config = dict(
    horizontal_flip=True,
    targets=['main land cover'],
    stem='deep',
    widths=[80, 112, 176],
    loss='cross_entropy',
    residual_init='zero_last',
    optimizer='adamw',
    batch_size=512,
    epochs=51.2,
    lr_schedule='wsd',
    decay_fraction=0.3,
)
Rows from block 4 of a small image classifier, named by matrix and row number. Rows with one number belong to one channel. Each number is 128 + 24 x the weight over its row's rms, rounded and kept within 0 to 255. All counts start at 0.
After each channel's rows are labels from the 100 images, of 14848, where the channel reaches its highest value: "patch colour" is the nearest of a few named colours to the mean colour under the peak. Only what is clearly more common there than usual is listed. The data: Sentinel-2 satellite tiles (TerraMesh).
# convs0: first 3x3 conv, stride 2 (model.blocks.4.convs.0.weight, 112x80x3x3, each kernel summed), inputs 0-79
# convs1: second 3x3 conv (model.blocks.4.convs.1.weight, 112x112x3x3, transposed, each kernel summed), outputs 0-111

convs0.47 [133 116 136  89 157 123  80 147 151 120 156 127  72 168  89 103  81 119 140 142 120 109 125 140 109 107  65 117 113 120 149 126  85 113  87 122 121 139 164  87 132 105 114  99 144 105 127 121 123 112  83 114 142 100  95 136 119 134 127  90 129 144 114 124  80 119 149 146 164 128 139 127 132 127 109 109  92 101 109 140]
convs1.47 [158 122 133 158 109 116 146  73 131 120 144 128 106 118 147 109 145 113 158 119 116 135 139 118  94  95 129  95 113 129 154  66  91 180 183 143  93 152 161 110 149 134 148 131 110 164 150 125 111 129 160 136  93 131 170 116  78 128 129 115 118  98 130 145 161 103 160 115 148 141 120 174 146  64 123 122 141 131 111 118 130 171 105 114 108  79 150 138 131 116 128 109 127 128 115 113 129 131 121 137 129 150 136  97 141 145 142 136 139 124  59 141]
patch colour: black

convs0.2 [ 92 144 137 122 109 122 114 126 136 101 106  98 143 133 110 158 112 103 142  94 103 121 142 154 154 117 136 122 158 150 144 120 151 102  81 127 118 126 147  85 114  96 147 177  71 133 140 132 134 128  83  98 117 156 130 129 119 148 117  95  89 120 114  87 150 132 141 136 159  97  80 146 113 107 102 109 151  89  76 127]
convs1.2 [162 115 125 107 119 125 139 122 140 157 131 120 111 127  97 134 134 112 142 108  97  79 120 126 115 117 117 116 111 140 137 112 126 107 114 150 117 150 125 127 128 101 112 155 150 134 104 103 139 110 108  99 110  86 145 102 120 116 126 111 158 148 117 144 134 122 153 145 134 130  76  43 134 112  87 135 112 138 141 125 150  98 112 119  88 151 170 141 123 131 115 120 117  75 140 121 131 188 131 132 116  85  84 150  80  94 123 147  50 142  91 130]
patch colour: pink

convs0.29 [141  91 157 100 139 156  94 163 154 106 142 109 137 119  88 123 138 125 142 100 109 119 145 109 103 114  99 137 121  79 130 139 142 149 125 139 130 120 153 139 137  99 117  66 208 107 116 120 122 134 167 134 132 122 130  99 122 103 143 170 129 144 116 106 168 101 121 128 116 144 117 130 105 170 131 135 153 178 128  87]
convs1.29 [127 149 115  69 144 109 132 135 129 103  92 129 132 109 162 142 131 135 124 142 133 144 134 114  83 130 157 138  75 127 157 104 152 132 154 114 151 140 129 101 175 159 116  69 135 127 108 151 115 142 146 142 115 151 183 128  96 123  46 181 133 145 122  99 123 111 132 146 111 104 146 145 129  92 112 127 135 111 160 153 154 144 163 152 148 141 123  91 123 107 137 116 146 131 114 130 109  99 156 110 129 113 136 105 137 174  74 101 128 112 134 147]
patch colour: grey

convs0.110 [119 108 115 163 146 106 124  59 141 129 111 108 154 145 109 183 123 126 150 130 111  99 141 163 108 181 137  72  91 138 113 155 119 120 135 122 146 159 132 109 146 137 140 115 124 141 123  77 155 135  98  94 157 130 112 161 138 129 134 112 117 143 133 101 107 145 134 143 143 135  80 180 155 148 124 118 128 110  86 126]
convs1.110 [122 139 112 151 106 139 134 107 154 104 151 112 132 111 109 111 111 137 146 139  69 140  77 119 136 156 158 114 127 158 135 124  89 141 123 106 132 109 113 145 138 109 118 114  91 155 147 117  82 117 117  45 126 106  90 108 115 114 123 132 133 125 114 137 103 130 147 152 124 130 121 121 103 127 122 136  82  93  77 128 113 118 144 100 123 122 163 141 147  89 126 157 136 151 115 103 119 131 129 112 116 117 127  83  44  96 107 144 130 154  93  84]
patch colour: pink

convs0.0 [106 147 118  97 109 139  82  93 146 136 114 125 110 104 150  83 110  96 118 127 123 122 149 124 149 134  93 130 125 102 202 118 148  93 113 117  83 164 130 150 131 105  69 164 144 174 107 144 124 129 116 149  77 123 110  86 101 143 123 143 115 126 125 123 110 115 166 120 106 137 124 100 139 104 136 144 101 116 110 137]
convs1.0 [167 118 130 173 106 134 116 114  71 149 150 104 127 152 100 133 145 106 102 151 160 127 125 116 126  68 132 102 135 122 146 129 139 124  92 134 128 100  95 151 104  86 134  96 152  98  61 122 141 124 116 117  99 120 143 132 110 118 139 141 127 135 133 133 142 152 122 109 175  88 130 155 157 138 131  92 138 152 147 179 116 141 106 126 164 133 142 122 102 104 104  83  87 175  90 131  78 160 105 151 114 118 124 124 145 117 100 135 103 138 121 143]
patch colour: black

convs0.32 [118 126 130 146 111 183  90 111 136 122  98 128 127  95 134  87 131 118 118 164 124  64 136 143 128 156 107 109 106 140 136 115 135 126 115  91 144 118 134 115 116 120  99  73 152 139 112  97 138 118 127 102 144  75 101 137 124 148 139  87  99 155 103 132 137  83  96 108  82  88 101 134 115 118  98 145 111 116 132 160]
convs1.32 [100 132 121 128 132 139 120 113 122 138 112  52 157  98 142 113 134 113 133 137 130 145 139 123 138 106 154 125 108 172 125  93 108 136 123 159 119 118  91 153 101 144 151 123 111 144 147 132 108 143 136 137 106 109 142 106  75 146  87  80 125 132 137 174 153 156 139 108 142 129 127 113 116 129 123  54 145  57  77 118 126 149 144  98 142 129 127 136 141 117  89 114 135 132  75 180 122 149  73 108 142 139 143 150 125 117 133 130 120 134 148 146]
patch colour: black

convs0.30 [154 118 126 134 138 121 128 141 137 118 166 137 107 162 114 133 117  84 167 127 129 152 171 137 124 109 119  83 105 136 128  78 125 123  99 134 114 191 130 132 102 121  66 147  61 120 124 131 150 109 112 129 134 138 178  68 152 131 116 143 116 145 132 143 119 127 126 136 107 129 130 124 179 107 113 100 119  91 127 135]
convs1.30 [147 103 121 133 100 144 129  38 127 130 124 125 145 125 102 101 134 126 133 156 137 135 112 142 137 121 123  85 127 139 131 120 112  99 126 134 121 150 121  85 117 120 131 130 114 138 142 128  83 159 108 130 123  86 132 103 128 154 117 109 125  71 153 156 113  75  80 132 185 107 155 144 121 141 130 127 108 152 128 100 131 125  89 133 111  72 122 136 128  81 156 118 132 133 119 156 129 142 133 155 112  98 141 124  57 110 132 120 150  71 118 144]
patch colour: grey

convs0.34 [137 112  98 115  95 166 111  93 119 121  99 130 122 117 165 105 128 127 138 142 127  70 127 137 175 149 150 121 129 124 128 115 125  89 111 126 116 161 138  95 144 147 106  88  90 121 142 123 131  95  83 150 169  77 142  59 126 123 140 132 163 116 116 124 166 107 136 117 119  88 144 125 145  91 112 131 114 107 144 151]
convs1.34 [126 123 135 140 129 118 150 141 116  44 121  61 115 100 128  98 118 124 115 131 102 133 148 137 116  99 163 119 125 136 141 128 113  71 136 151 181 140  98 107  71 142 141 131  44 126 151 109 122 109 133 107 126 167 114 118 109 110  82  88 130 161 140 110 109 148 138  92 153 130 130 117 128 104  95 123 126 126  87 115 131 142 119 125 147 135 116 125 123 141 159 124 137 150 172 124 159 116  85 103 141 138 145 129 150  95 130 136 129 149 132 142]
patch colour: black

convs0.53 [112 123 132 115  77 149  92  92 143  76 107 111 126 112 173 133 126 144 113 120 133 114 128 133 123 115  99 139 101 107 176 146 172 117  87 108 109 148 161 118 116 130  78 137 150 152  99 142 149 137 106 171  84  92 117 129  77  99 131 142 111 138 121 151 129 138 146 119 182 111 115 139 136 136 117 133  91 118 153 113]
convs1.53 [172 115 148 169 107 142 136 112 111 148 145 132 120 159  92  98 126 117 132 123 168 138 112 137 138  85 145 147 132 111 160 154 134 125 109 148 160  64 127 136 106  74 138  97 123  95 101 135 122 142  70 110 119 147 140 141 122 115 150 135 124 119 105 110  71 151 101 123 153  69 147 155 171 156 119 126 136 164 135 153  82 124 129 130 162 124 139 132 113  98 134  75  86 171 144 124 113 142 101 144 116 131 122 122 142 109 129 148  97 132 137 142]
patch colour: black

convs0.25 [135 109 163 113 121 131 141  78 125 173 152  92 105 155 125 115 118 151 116  98 154 127  99 119 137 174 134 129 167 132 114 144 111  88 142 154 102 133 122  83 115 148 103 112 133 141  52 140 132  69 126 112 145 112  99  97 147 141 124  96 137 114 137  96 134 148 106 157 120 123 134 115 141  85 132 142  91 102 138 142]
convs1.25 [117 170  92 107 139 129 102 122 113 100 134  56 140  95 134 157 172  86  78 102  87 139 132 115  96 106 150 112 136 113 120  97 138 102 127 149 140 151  59 137 128 134 120 128  59 117 110 147 140 129 141 121 153 127 145 132 118 154 124 150 129 147 126 122 129 126 117 106 104 155 117 115 146  94 125  85 140  96  82 136 120 139 111 115 126 133  90 147 113 135 125 150 167 110 139 139 141 174  66 121 120 132 108 135 121 137 154 142 108 140 121 166]
patch colour: black

convs0.85 [105 120 131 144  97 123 145 157 120  93  98 144  87 118 138 161 150 119 105  73 146 117 153 138  77 124 164 129 149 124  76 111 136 138  87 136 135 142 150 126 137 123 119 144 128 122 124 138 165 117 139 140 145 162 120 112 126  68 110 157 110 174 123 120 153 167  97  92 144 138 129 107 125 151 131 135 156 101 102  73]
convs1.85 [124 126 145 126 167 123 157 117 181 142 128 152 130 100  90 125 112 162 122 142 139 132  98 140 102 158 129 131 148 118 122 142 137 129  98  89 107 151 114 106 120  86 107  94 136 120 124 132 114 123  92 110 154  89 113 155 162 148 127 124 156 120 151 155  83 104 145 139 141 125 127 111 137 106 105 184  69 175  91 140 113  96  87 127 100 146 151 126 121  72 126 152 155 125 131 136 156 156 145  94 135 107 123 122  83 117  95  78 152 117 119 115]
patch colour: pink

convs0.11 [154 130 121 126 111 113 121 138 150 125 144 137 138 121 163 155 142 110 159 102 124 135 183 164 102 116 116 111 125 134 101  99 140 121  75 128 127 158 120 122 120 122  64 115  94 156 100 108 154  98 112 158 135 130 173  52 141 134 119 146 132 159 129 107 148 132 127 107 107 123 123 136 176 127  96  94 150 101  96 133]
convs1.11 [158 104 132 138 121 150 138  83 138 140 122 138 131 138 115 104 124 142 141 152 125 130 113 137 151 130 114 108 153 145 139 128 123 103 100 125 128 135 119 116 136 106 146  92 109 149 142 131  68 163  95 111 138 102 135 115 134 134 112 116 128  68 151 146 104  65  91 149 191  79 144 140  96 118 146 138  88 137 115  91 143 142 103 128 113  81 135 143 128  71 172 138 140 142  96 133 114 128 153 150 126 130 134 115  54 120  95 111 135  94 112 117]
patch colour: grey

convs0.1 [ 93 167 123 128  84 147 156 176 152 131  99 130 121 109 131 162 119 118 114  77 163  89 147 113 120 155 162 123 165 118 125 123 108 106 109  91  81 114 127 108 151 140 142 124 142 134 132 104 143 127 134 153 154 141 127 114 129 105  92 159  91 132 104  89 147 130 114  68 125 140 103  84 100 147 149 134 151 111 146 126]
convs1.1 [157 105 129 108 200 110 147  62 170 141 140 168 105 121 144 113  99 158 140 133 149 109 121  97 135 131  88 126 123 162 145 124 135 135 117 121 112 147 132 142 173  89 120 129 142 133 121 124 161 123 117 120 144  80 115 150 151 137 135 106 114  58 151 153 122 103 133 142 145 131 109  73 112 138 123 164  69 151 121 146 119 120 126 144  86  75 137 134 103 112 128 131 146  88 141 130 129 151 146 114 131 129  88 141 115 117 108 111 133 109 110 105]
patch colour: pink; white

convs0.98 [150 134 133 121 125 117 120 124 165 109 155 125 128 141 142 146 132  99 167 109 131 149 182 153 109 111 118  97 125 133 115 100 130 125  70 120 112 170 136 123 119 120  55 134  97 154 102 112 155 102 119 137 134 142 168  47 127 119 116 145 127 155 122 111 147 135 141 122 120 128 114 133 175 129  88  91 148 111 103 139]
convs1.98 [163  93 132 133 114 134 142  90 133 141 123 132 133 134 108 107 122 137 139 150 133 121 127 135 147 126 110 105 150 140 139 121 120  93 113 132 121 148 125 115 127 118 141  93 112 146 133 122  77 162  92 126 128 120 143 113 122 140 114 113 136  71 149 153 105  56  79 145 196  79 140 143 101 127 137 135  99 146 121  89 149 136 100 119 114  76 134 145 124  69 173 133 145 135 109 134 118 129 148 155 118 123 139 115  53 122  99 111 133  83 104 126]
patch colour: grey

convs0.107 [154 115 124 133 138 148 138 167 132 136 158 133 130 147 145 106 141 133 123 153 138 117 131 115 135 135 123 127 121 137 144 111 143  62 118 142 118 120  96 103 108 130 103 153  88 150  54 166 150 135  96 150  87 116  92 164 114 145 134  96 144 120 139 118 148 145 132 146  74 129 141 154  71 111 121 136 102 102 152 179]
convs1.107 [149 147  94 143 121 130  97 125 105 121 134  76 136  74 116 157 165  94  86 139 129 125 122  79 130 104 147 116 168 137 146 136 139 133 123 118 132 145  62 117 104 109 131 130  98 131  77 139  93 114 152 132  83 125 113 143  83 143 145 137 124 145 152 174 166 136 129 112 162 148  93 137 112 130 112  49 133 105 140 136 140 140 128 115 123 145 147 152 125 131  98 124 140 138  56 147 113 145 110 130 128 126  92 144 135 119 116 135 116 120 103 127]
patch colour: black