From a checkpoint of a small image classifier.
Model: 3.54M parameters, 24-pixel images, arch preact_resnet, norm batchnorm, activation relu, depths [4, 4, 4].
Training: 14500 steps, batches of 512, held-out accuracy 82%.
Rows from block 9 of a small image classifier, named by matrix and row number. Rows with one number belong to one channel. Each number is 128 + 24 x the weight over its row's rms, rounded and kept within 0 to 255. All counts start at 0. Numbers have three digits each.
Before each channel's rows are labels from the 100 images, of 14848, where the channel reaches its highest value: "place" is the part of the image that holds the peak. Only what is clearly more common there than usual is listed. The data: Sentinel-2 satellite tiles (TerraMesh). In brackets: how many of the 100.
# convs0: first 3x3 conv (model.blocks.9.convs.0.weight, 176x176x3x3, each kernel summed), inputs 0-175
# convs1: second 3x3 conv (model.blocks.9.convs.1.weight, 176x176x3x3, transposed, each kernel summed), outputs 0-175

place: top centre (47)
convs0.54:107117125108100124158117146096088130128115131127130133107131162122067140135131127101092118109148119105126100141097105109117139096108143131112125120120123122080130157144124133112072147116108182131125122093123112116121129072133130119169141075101103109131121119097123098072120148154125095144138151050118143142133076119065115132112143134151091134140126113139132119112139115129176121117119109120109127111142114165122121093110168105145129092139117151109131119137157083121133101076095059064128129121124102130140135164153099155105138108
convs1.54:150103122143128151044157124138105139112156148155142139140143145113139094122170144121169128199160140135128158141146157126127158128176084109150157135094129082087112125112130119148125094140144100125124116119166140128157119152118123112155155136103154118116090132093138117090122171138111159108131137092145100168154137148109122115101088166125135144155129140134105097142148138130114138141158143082160141129133125139119166127133093091115143081120129116175089063138125115112126107120149094082121145118158180136134138134150112141113153126

place: centre (42)
convs0.8:150101141122132131168165134118093152138127134100158148108112123143121132100150107129114135180122111119133156119099143106110141140081140127138137143091113148137127094123113123137123118127099129135108106154100124169115147087069123121098082112158094123101146137142112133113102093148158173091104120108155092106110142122122146110101093176089115140094138107168159107101079092114145167132135150140143151095130108149122106135144097128140089077115095114105150136121117128115180111111095153131106138084128148138151082090156103132148082084
convs1.8:184113093157121142156136125125127165126130163124124139123141089134102143127103136137111116115128111158135142129096112131149124134118093124076110098136115102078135096182132134108120153137143096206124125155096151153124112140158122136181087116118141136143120088101078105131097121113100112174112127112103125118135148106121131152126159132134089141070175130125169160122091122106106146138162182161093136144134123140117093160105109081074139136135066155118097149120136129131134162144158150119127145115122121112138126123139148132152144152

place: top left (38); middle left (34)
convs0.27:141072100114133115166106131135160127138112114108136110107118148131104123073135128153133094147151152174087158158114138127127121111145136115109088123149104110140119129072122085112142075107163116102096111125203100111134102148138119149116116132134089110111154101163084130106152109103103101111110090127129118106054170155133149094115135086109170115105149140124148108139185124159137124157096138127129100110121146154118140135114090135072151153140138141127150161124093101102129139129137151100130136088120100119119139114140132115105115126
convs1.27:107114092134081139177102086141103180085180124139107177101121133121124088085146137103126096151106149097098148109129079094107097090132114108151144145146119156132114145127125101133117042137125095126099112122153130137133109120127132103092122097134129132124091111160117108099119159134102118109130123127134130150143154095137142133141115126101143147124119143077123131133167119124123139127116166113113089133134142149136130161102152107082101128132129143119111125101147109063170149130119182127110096106123149121171158095130117168108122100

place: middle left (36); middle right (31)
convs0.28:120098136127094123113099120108098107108086112120091143090120082158154117163086136132142103120142139130139132099155102126109138116072123118110094152124144195137103140169139158135120091137115106135108141070133149122114118136135159125131160097140151123141128139098126131104134094094155100166125102107114117155115142137149143147137156114161146092102144104122164165151141137096135141119120108145153120097154132112120142101133116081081161102152145115140034141109118179137135129143135153132140153127124082117095137149134125074100156147
convs1.28:156120141142087120124150093110111162181145110140158101116116105135131142098131120144134109096126114115142110114133125125166144135120156154131128162097155188139128131196146189177082093158118105149118136131148136152102145126073134127153156137152147128146152169087114110128113094123109111123109123125109129135130133131134122147151108149129142107111118080160129134116117122155130165103162143127132184139173105157134115117149122052074130120124093142133104105131156115146126160161080156152122122118163147135129121121143088143092166111

place: top centre (54)
convs0.132:129117116103105107155111109102046137110143128140121110100148131127089160128119094098081118101158092153129092122104137121098138107114129114105108089136109105106144136110126110123094143131119142115114123098107130105116125094125090126169110061136133131122140132104148122066153125144103116136146138068123135132127095133094122122123148139148096135140086091126146101075116119119150090111120089137117107109111165140123136108114120123143130056111118149119133097120116104098144104086078091100161137140127075121124118160149079149113104119
convs1.132:172118120139126135071111123154101166122172150162140132128146127122108127122152145104137140210163151135139146137123140118130164139184075124166127136088136085104135131083147117151101085130146136113127113116190151142149150173123121100124181127125112116150107135067150117122132142124110166118131132088134138166145126143106127136132122179129122134150124161167128116116148117126135150135126171087144124138122153169120163157117108104142141103122118125179091067143124106114122112144125098098132132092163138123124116118152135145126162109

place: centre (84)
convs0.53:145141161155138140142157142146137127134145130130116155104146131142152186082129152122140140120166147135152150146146154139083173144159147137087160150104144143148153094117112145157176120153139152147141144148100145141156163165129148147084112119144133157109160148143143147154136170133162087100134162163084110115137145163159136148138147142072153148152150140140152148142092144126132153143185142162148155151152147115144155176148104086130111111101129155122163153124144161147106109169145152154123143176137147152150111094140111119122099131
convs1.53:136163130165124127166122115159159104134130123099116085083106130165138173120117113096109103102151118101182128171137115166106175165143139125100108134155151124133122113101134122113123132130160096113083170109130110044097160097154096168059103131135104121133151100123128126112135099088120124155133137113141113079158107177136140123102124112144129097097164095144142122116101168139130192111153133138119105132140133122131096115104133156154171152147119140085148136158133137128119131130138133131134148130120113137101140116140125123100115156

place: top left (36)
convs0.23:097150124131146162151126092075130098156155138085103120110157120108127106126123126150105105109127090096143091124101115134131084119177129134123129093117060135134132136146119158095135166115156157143113134099117099132159163152149088162132105145127131105111136120142095112127124142125086096118142137127119136146190145081132100107079135172146123109175104129160118142136115141111153121114104086100119124162136097110091120090119122103143122117123120118090136108197139098117108112148048135129147121122164103131114101143145140120116123110
convs1.23:111125140122124154099081142158129114115165089126137128115123164094105123132142118126113126126152144105112108105128126114132078104146118102125166145137128099098117127063120083144128079083152181107128106112136108085149131119155136156141129130172108097131098132137134143138117167128117145104125155129109143166184129103107051137113121159125128120109139123124100129129100118161112131118136109098104114135117134140110121104106121188160103130076167119144133090138109126115114163113117109098117078107160180108114097122096121117070094140

place: top centre (28)
convs0.56:137117130097126087072105135105129137151109108128171093139100091138134075130129101139118129120130087113130147112099087107148107111093130117133117058092112111088092086126101128168112090120094093122086111120136143151104121101115108078141138142100132144125119140109117134107099098107149151107078141093107081152117134132125154113124099122109108123080119099179114100132124093109113093088119127136141114113080129116112134081106117123094112112132118083128132131110099135181169114117131134094103135120094107100091142115120140125131130122
convs1.56:142145130103150133131070180112152200155160143135150161139129168097127169138136118108132144106116099143112150160142130108155140111145159137143137138128128108154135135112126094075133138125128130134127100135126168136090121167080128116097155135177129112169127095157140151118096079178191149145114154119160157113117115106106125124171144167119177155159141140141148140128101121149127140134122154121144123152130133188140116116121112121146122144126110144128168128110144148162157147130116132141060123136104115158150139114161142167131124169

place: centre (32); top centre (28)
convs0.42:153123117094099099153096095125118170115145139147099121083086148129071085100145107062140127143104089142143132103135115116101111122122118086150117102131113137099111129108141127093113134125116134139137102141122125176113136111097101091131133082141110132118126097120110100066131116095140148125119107088121134123146082112069122097118132148111140145127092121123111143072141101103150131107113161109138119139105130160121117119115107165139141128109179126122141122129109132106190153060077104099116128105121141126128097114148088154141111144
convs1.42:127163156141143130098151110113112122154132154143191136135141212158073140129129125110127120156125130177156139094096123149123132163147084135117189113141127114132140147134125123173145130112137172134135154143144148144119173135142095108138131126118111145097107145138121176107145135116125152163131128100122149160092150178122141139145135164128145182133138128175132173113120129117164092149180133140115157112111160173140172132143143141135143106146170115123117123105128123079151137146134105110125138140140147166181147114150129107161147143

place: bottom centre (27)
convs0.20:153141134143096143120168158100068121160117121100099161131157103152155142083121130096119136091135123106162121143111121150092123146147091159129126138085104150125126078159115165112129160140153150137123132099103138113158157139090142141128098077105150150110156115094100155145131145132099108128118101126105085125092135104147100108095116131129110135197136137149160126136109158088149151174111089161137142126149134139123150128139104086110096123136115110106150153100139104174069131145108143126123156170145122143127100130160104129133102094
convs1.20:062125084126114093102138140088129104162137171111167174114151175101118130113134125139130095120110111135128156132128139120153126125157092123046177140163159166146107147074113081095143103108153097105166117133183130137130140124093117135142144114108118119129092111124102135127127095121136129140146122129112116108168167132139116107101082138156117096141150097158106138115125124094103168100095157099137137100138101135152108164131136153082175110114107091123141133117129149129120114125141110132157128141129133132134138137136109108106169169

place: bottom centre (34); centre (32)
convs0.107:124126155066135082080091116123134111132081108115165124120100101121147108133118131114129160106144102098091124148123112088120100082077128133096119100159138069081115118099113095152145109125067153102142101128084133066080115118115128066144100144123139140133137130111132136134087139108129075123101135129098136108141123126127102110134113106122148129114133127155119104113075065133137108132106122146132098096107105129111127137076121104115121113153134141149115140137154138151102116112140127108086132162089117110126128134121144120107119092
convs1.107:150146131122130155132090144120162139162105135122111151105100166124169174163120155130145153119099145171123133192174128126140138100105139108144103185198140133128098150128151119105149152065117140125126113129126137115100132161145119103173135150124135142150133107140108090127101157124156079111131142124146173151130115148106131119161122148127157121149152189145153088170113130172152112108083126144133099142125103141139119137098127128138083152141135151134162110139142142104135162150174117123091147124117122128104144146165168149115150156

place: centre (86)
convs0.21:115112098154127148056144168100102111133111138130157125087128127088095142164109126136110128127139158111132083106084069131118130136112110101086130170145137138094116135090128128148099102114121106121133133134115133117133137070128159090117126100100103113144114141124139118082129127142141075117140106083136113140116070125074160159142099124129114132143130110118086120148132123148127149104136116084080130114154130122145120087142115126117131078142076115127144083114139078135128098088130087099111121060110125139143141130134132114145117129
convs1.21:129100184111102166109122128133152133092186174157092156130162106103153120140147158134140147141140145107135121172165164137161171120146135121145115156118120138127130108104102138162118103135141160070143129092148135106149103148143126105142128133107124162121139137097154126140123166172113180108105138132152110169126118162104089124143107106129101130152144146093147119158138138154152145196150160125143123120135140142124154144143113113107127146118135152151147144119135159097162073134134148113121154105114135177138083155149136163097137069

place: centre (72)
convs0.10:111125100132093129053133150123076115135114127139149108085148120090125142128091123124090129107144137115121078108076089124069129118121127102069108139157127130118138120087125114132086153135115102113124127125104144133110125089153145082137095063110110133112112140104152136086134133144132082122140141089118118148142114124113143151123104111133096109139117083120105111132108124164123140107135110097078104107139153088132131113119132121134128041120089123128135077117149096111118106107133117116134122077116093130139112151126087131137111118
convs1.10:154132150120120139104117140147126164114170151146132161125150081132139150115164152107155155170127148096127150170158157122146150122144093099142116150093138155106136100102124117165122093124135154082155119090166155135155123175110141082142175130126146134141126138075146130114104162167110177106105147093146137161116088158068107123159135125123125119147113154126149111141140128166159136188128159138154105114136118163126128170127123109122151120107106151147139146107121153088150090146101145115113160133111123160144098130143163158105152108

place: middle left (46); centre (32)
convs0.119:134082191114144120103131144125097130127118110135122156104114101124195116100145166131131147126152133113146148122108123116111128121092142144116117139115157134126123104106117114172143085165075149081131163135110133100116169147101151104100126119161152105127098164127117129152133145161106138111094135132139094123083163114150093155135064132101133109128135137154146094173137116154129153103115119147168112113128153139121148131125048095130092075117093114168128133111125128123146117143133140113098159132116151120128129106136134105106085067
convs1.119:133133141129153133177149124114155145164091160083128164091139097129175141128106126121131137128090111111142143124098115123138168147133129122075082133145156183131113114148133095122129125113133081107142128138149118087093153092125121134117089123158144114141141106134087128112115136109174086183100148091130158157114125130125147111096096105159119107105108107186152157140155136097140139141098171142128135145171119151125084131162127113133141130120087111111164153133137146123116117123142154131123142094131062117100165157169132133157110150

place: top left (52)
convs0.59:084123095128112134125089088128164100087120088143097117096149107127104070096178148150103112164113112146142165087103118136160128118135144116117101100080091118123080092124116137118118133141122077145109140066145108131090110136095127094135141137132066114133132119130123126133147137109083127146135144120123115134086138119149097158114076070143109096138108113105127100144135141121110121078123138122133103107126155148113133122090129120115143149145147087110142144136157110128155124100080109137160140084123109083141111124120119097131143098
convs1.59:093158133104145118125142153137149160132143142167150156092144140121118099136131122147107120136167148157130182089140150149101134082123156124111138146128149105158127132155109145180085108154139154138117142132148152140108126130122144104109155129174110110153085149182154130115167121145108132121135113142096180142124136146121149125165111142117074152124123121151111169127124167089148151124155171117132062132114144174151179166114127138190160137139130124114122157135135132106138115114115143184162115114147145174155104109149129149113122161

place: centre (52)
convs0.31:124087132084156097107126149111149137107145121110128116123103124114146137123138143176101134146104102103102158127142160101132096103109132111129123092119106071142121099092107078107148087130111120120111092113093112137117110132140120123091090141157104133113143106156155128137105104124136160082111116145131078089117137117145134102098118101059117123124112141102144119160069095127115100167117120130120115110082108106109118154103074162108088124107111111122123155108133139092156113150154137140111122116114128116136087079123156118127077070
convs1.31:126104129102123135198127169156142155153131133108080142129135138158087146120141156130140122177132097157122160071116154097123145122107168126130146106152144128147119104136099153146145113130116146132116119132086129105132096160116129140131084110164137106111075129148092129113123163138145141143134163135139115162128121105120106094087156133141123180133115165130172107137126123125156138165176138144114139135099135160078117200132130086136114111116121137104149163139082137153148106117132145128124162090143151162147160151169102124137094096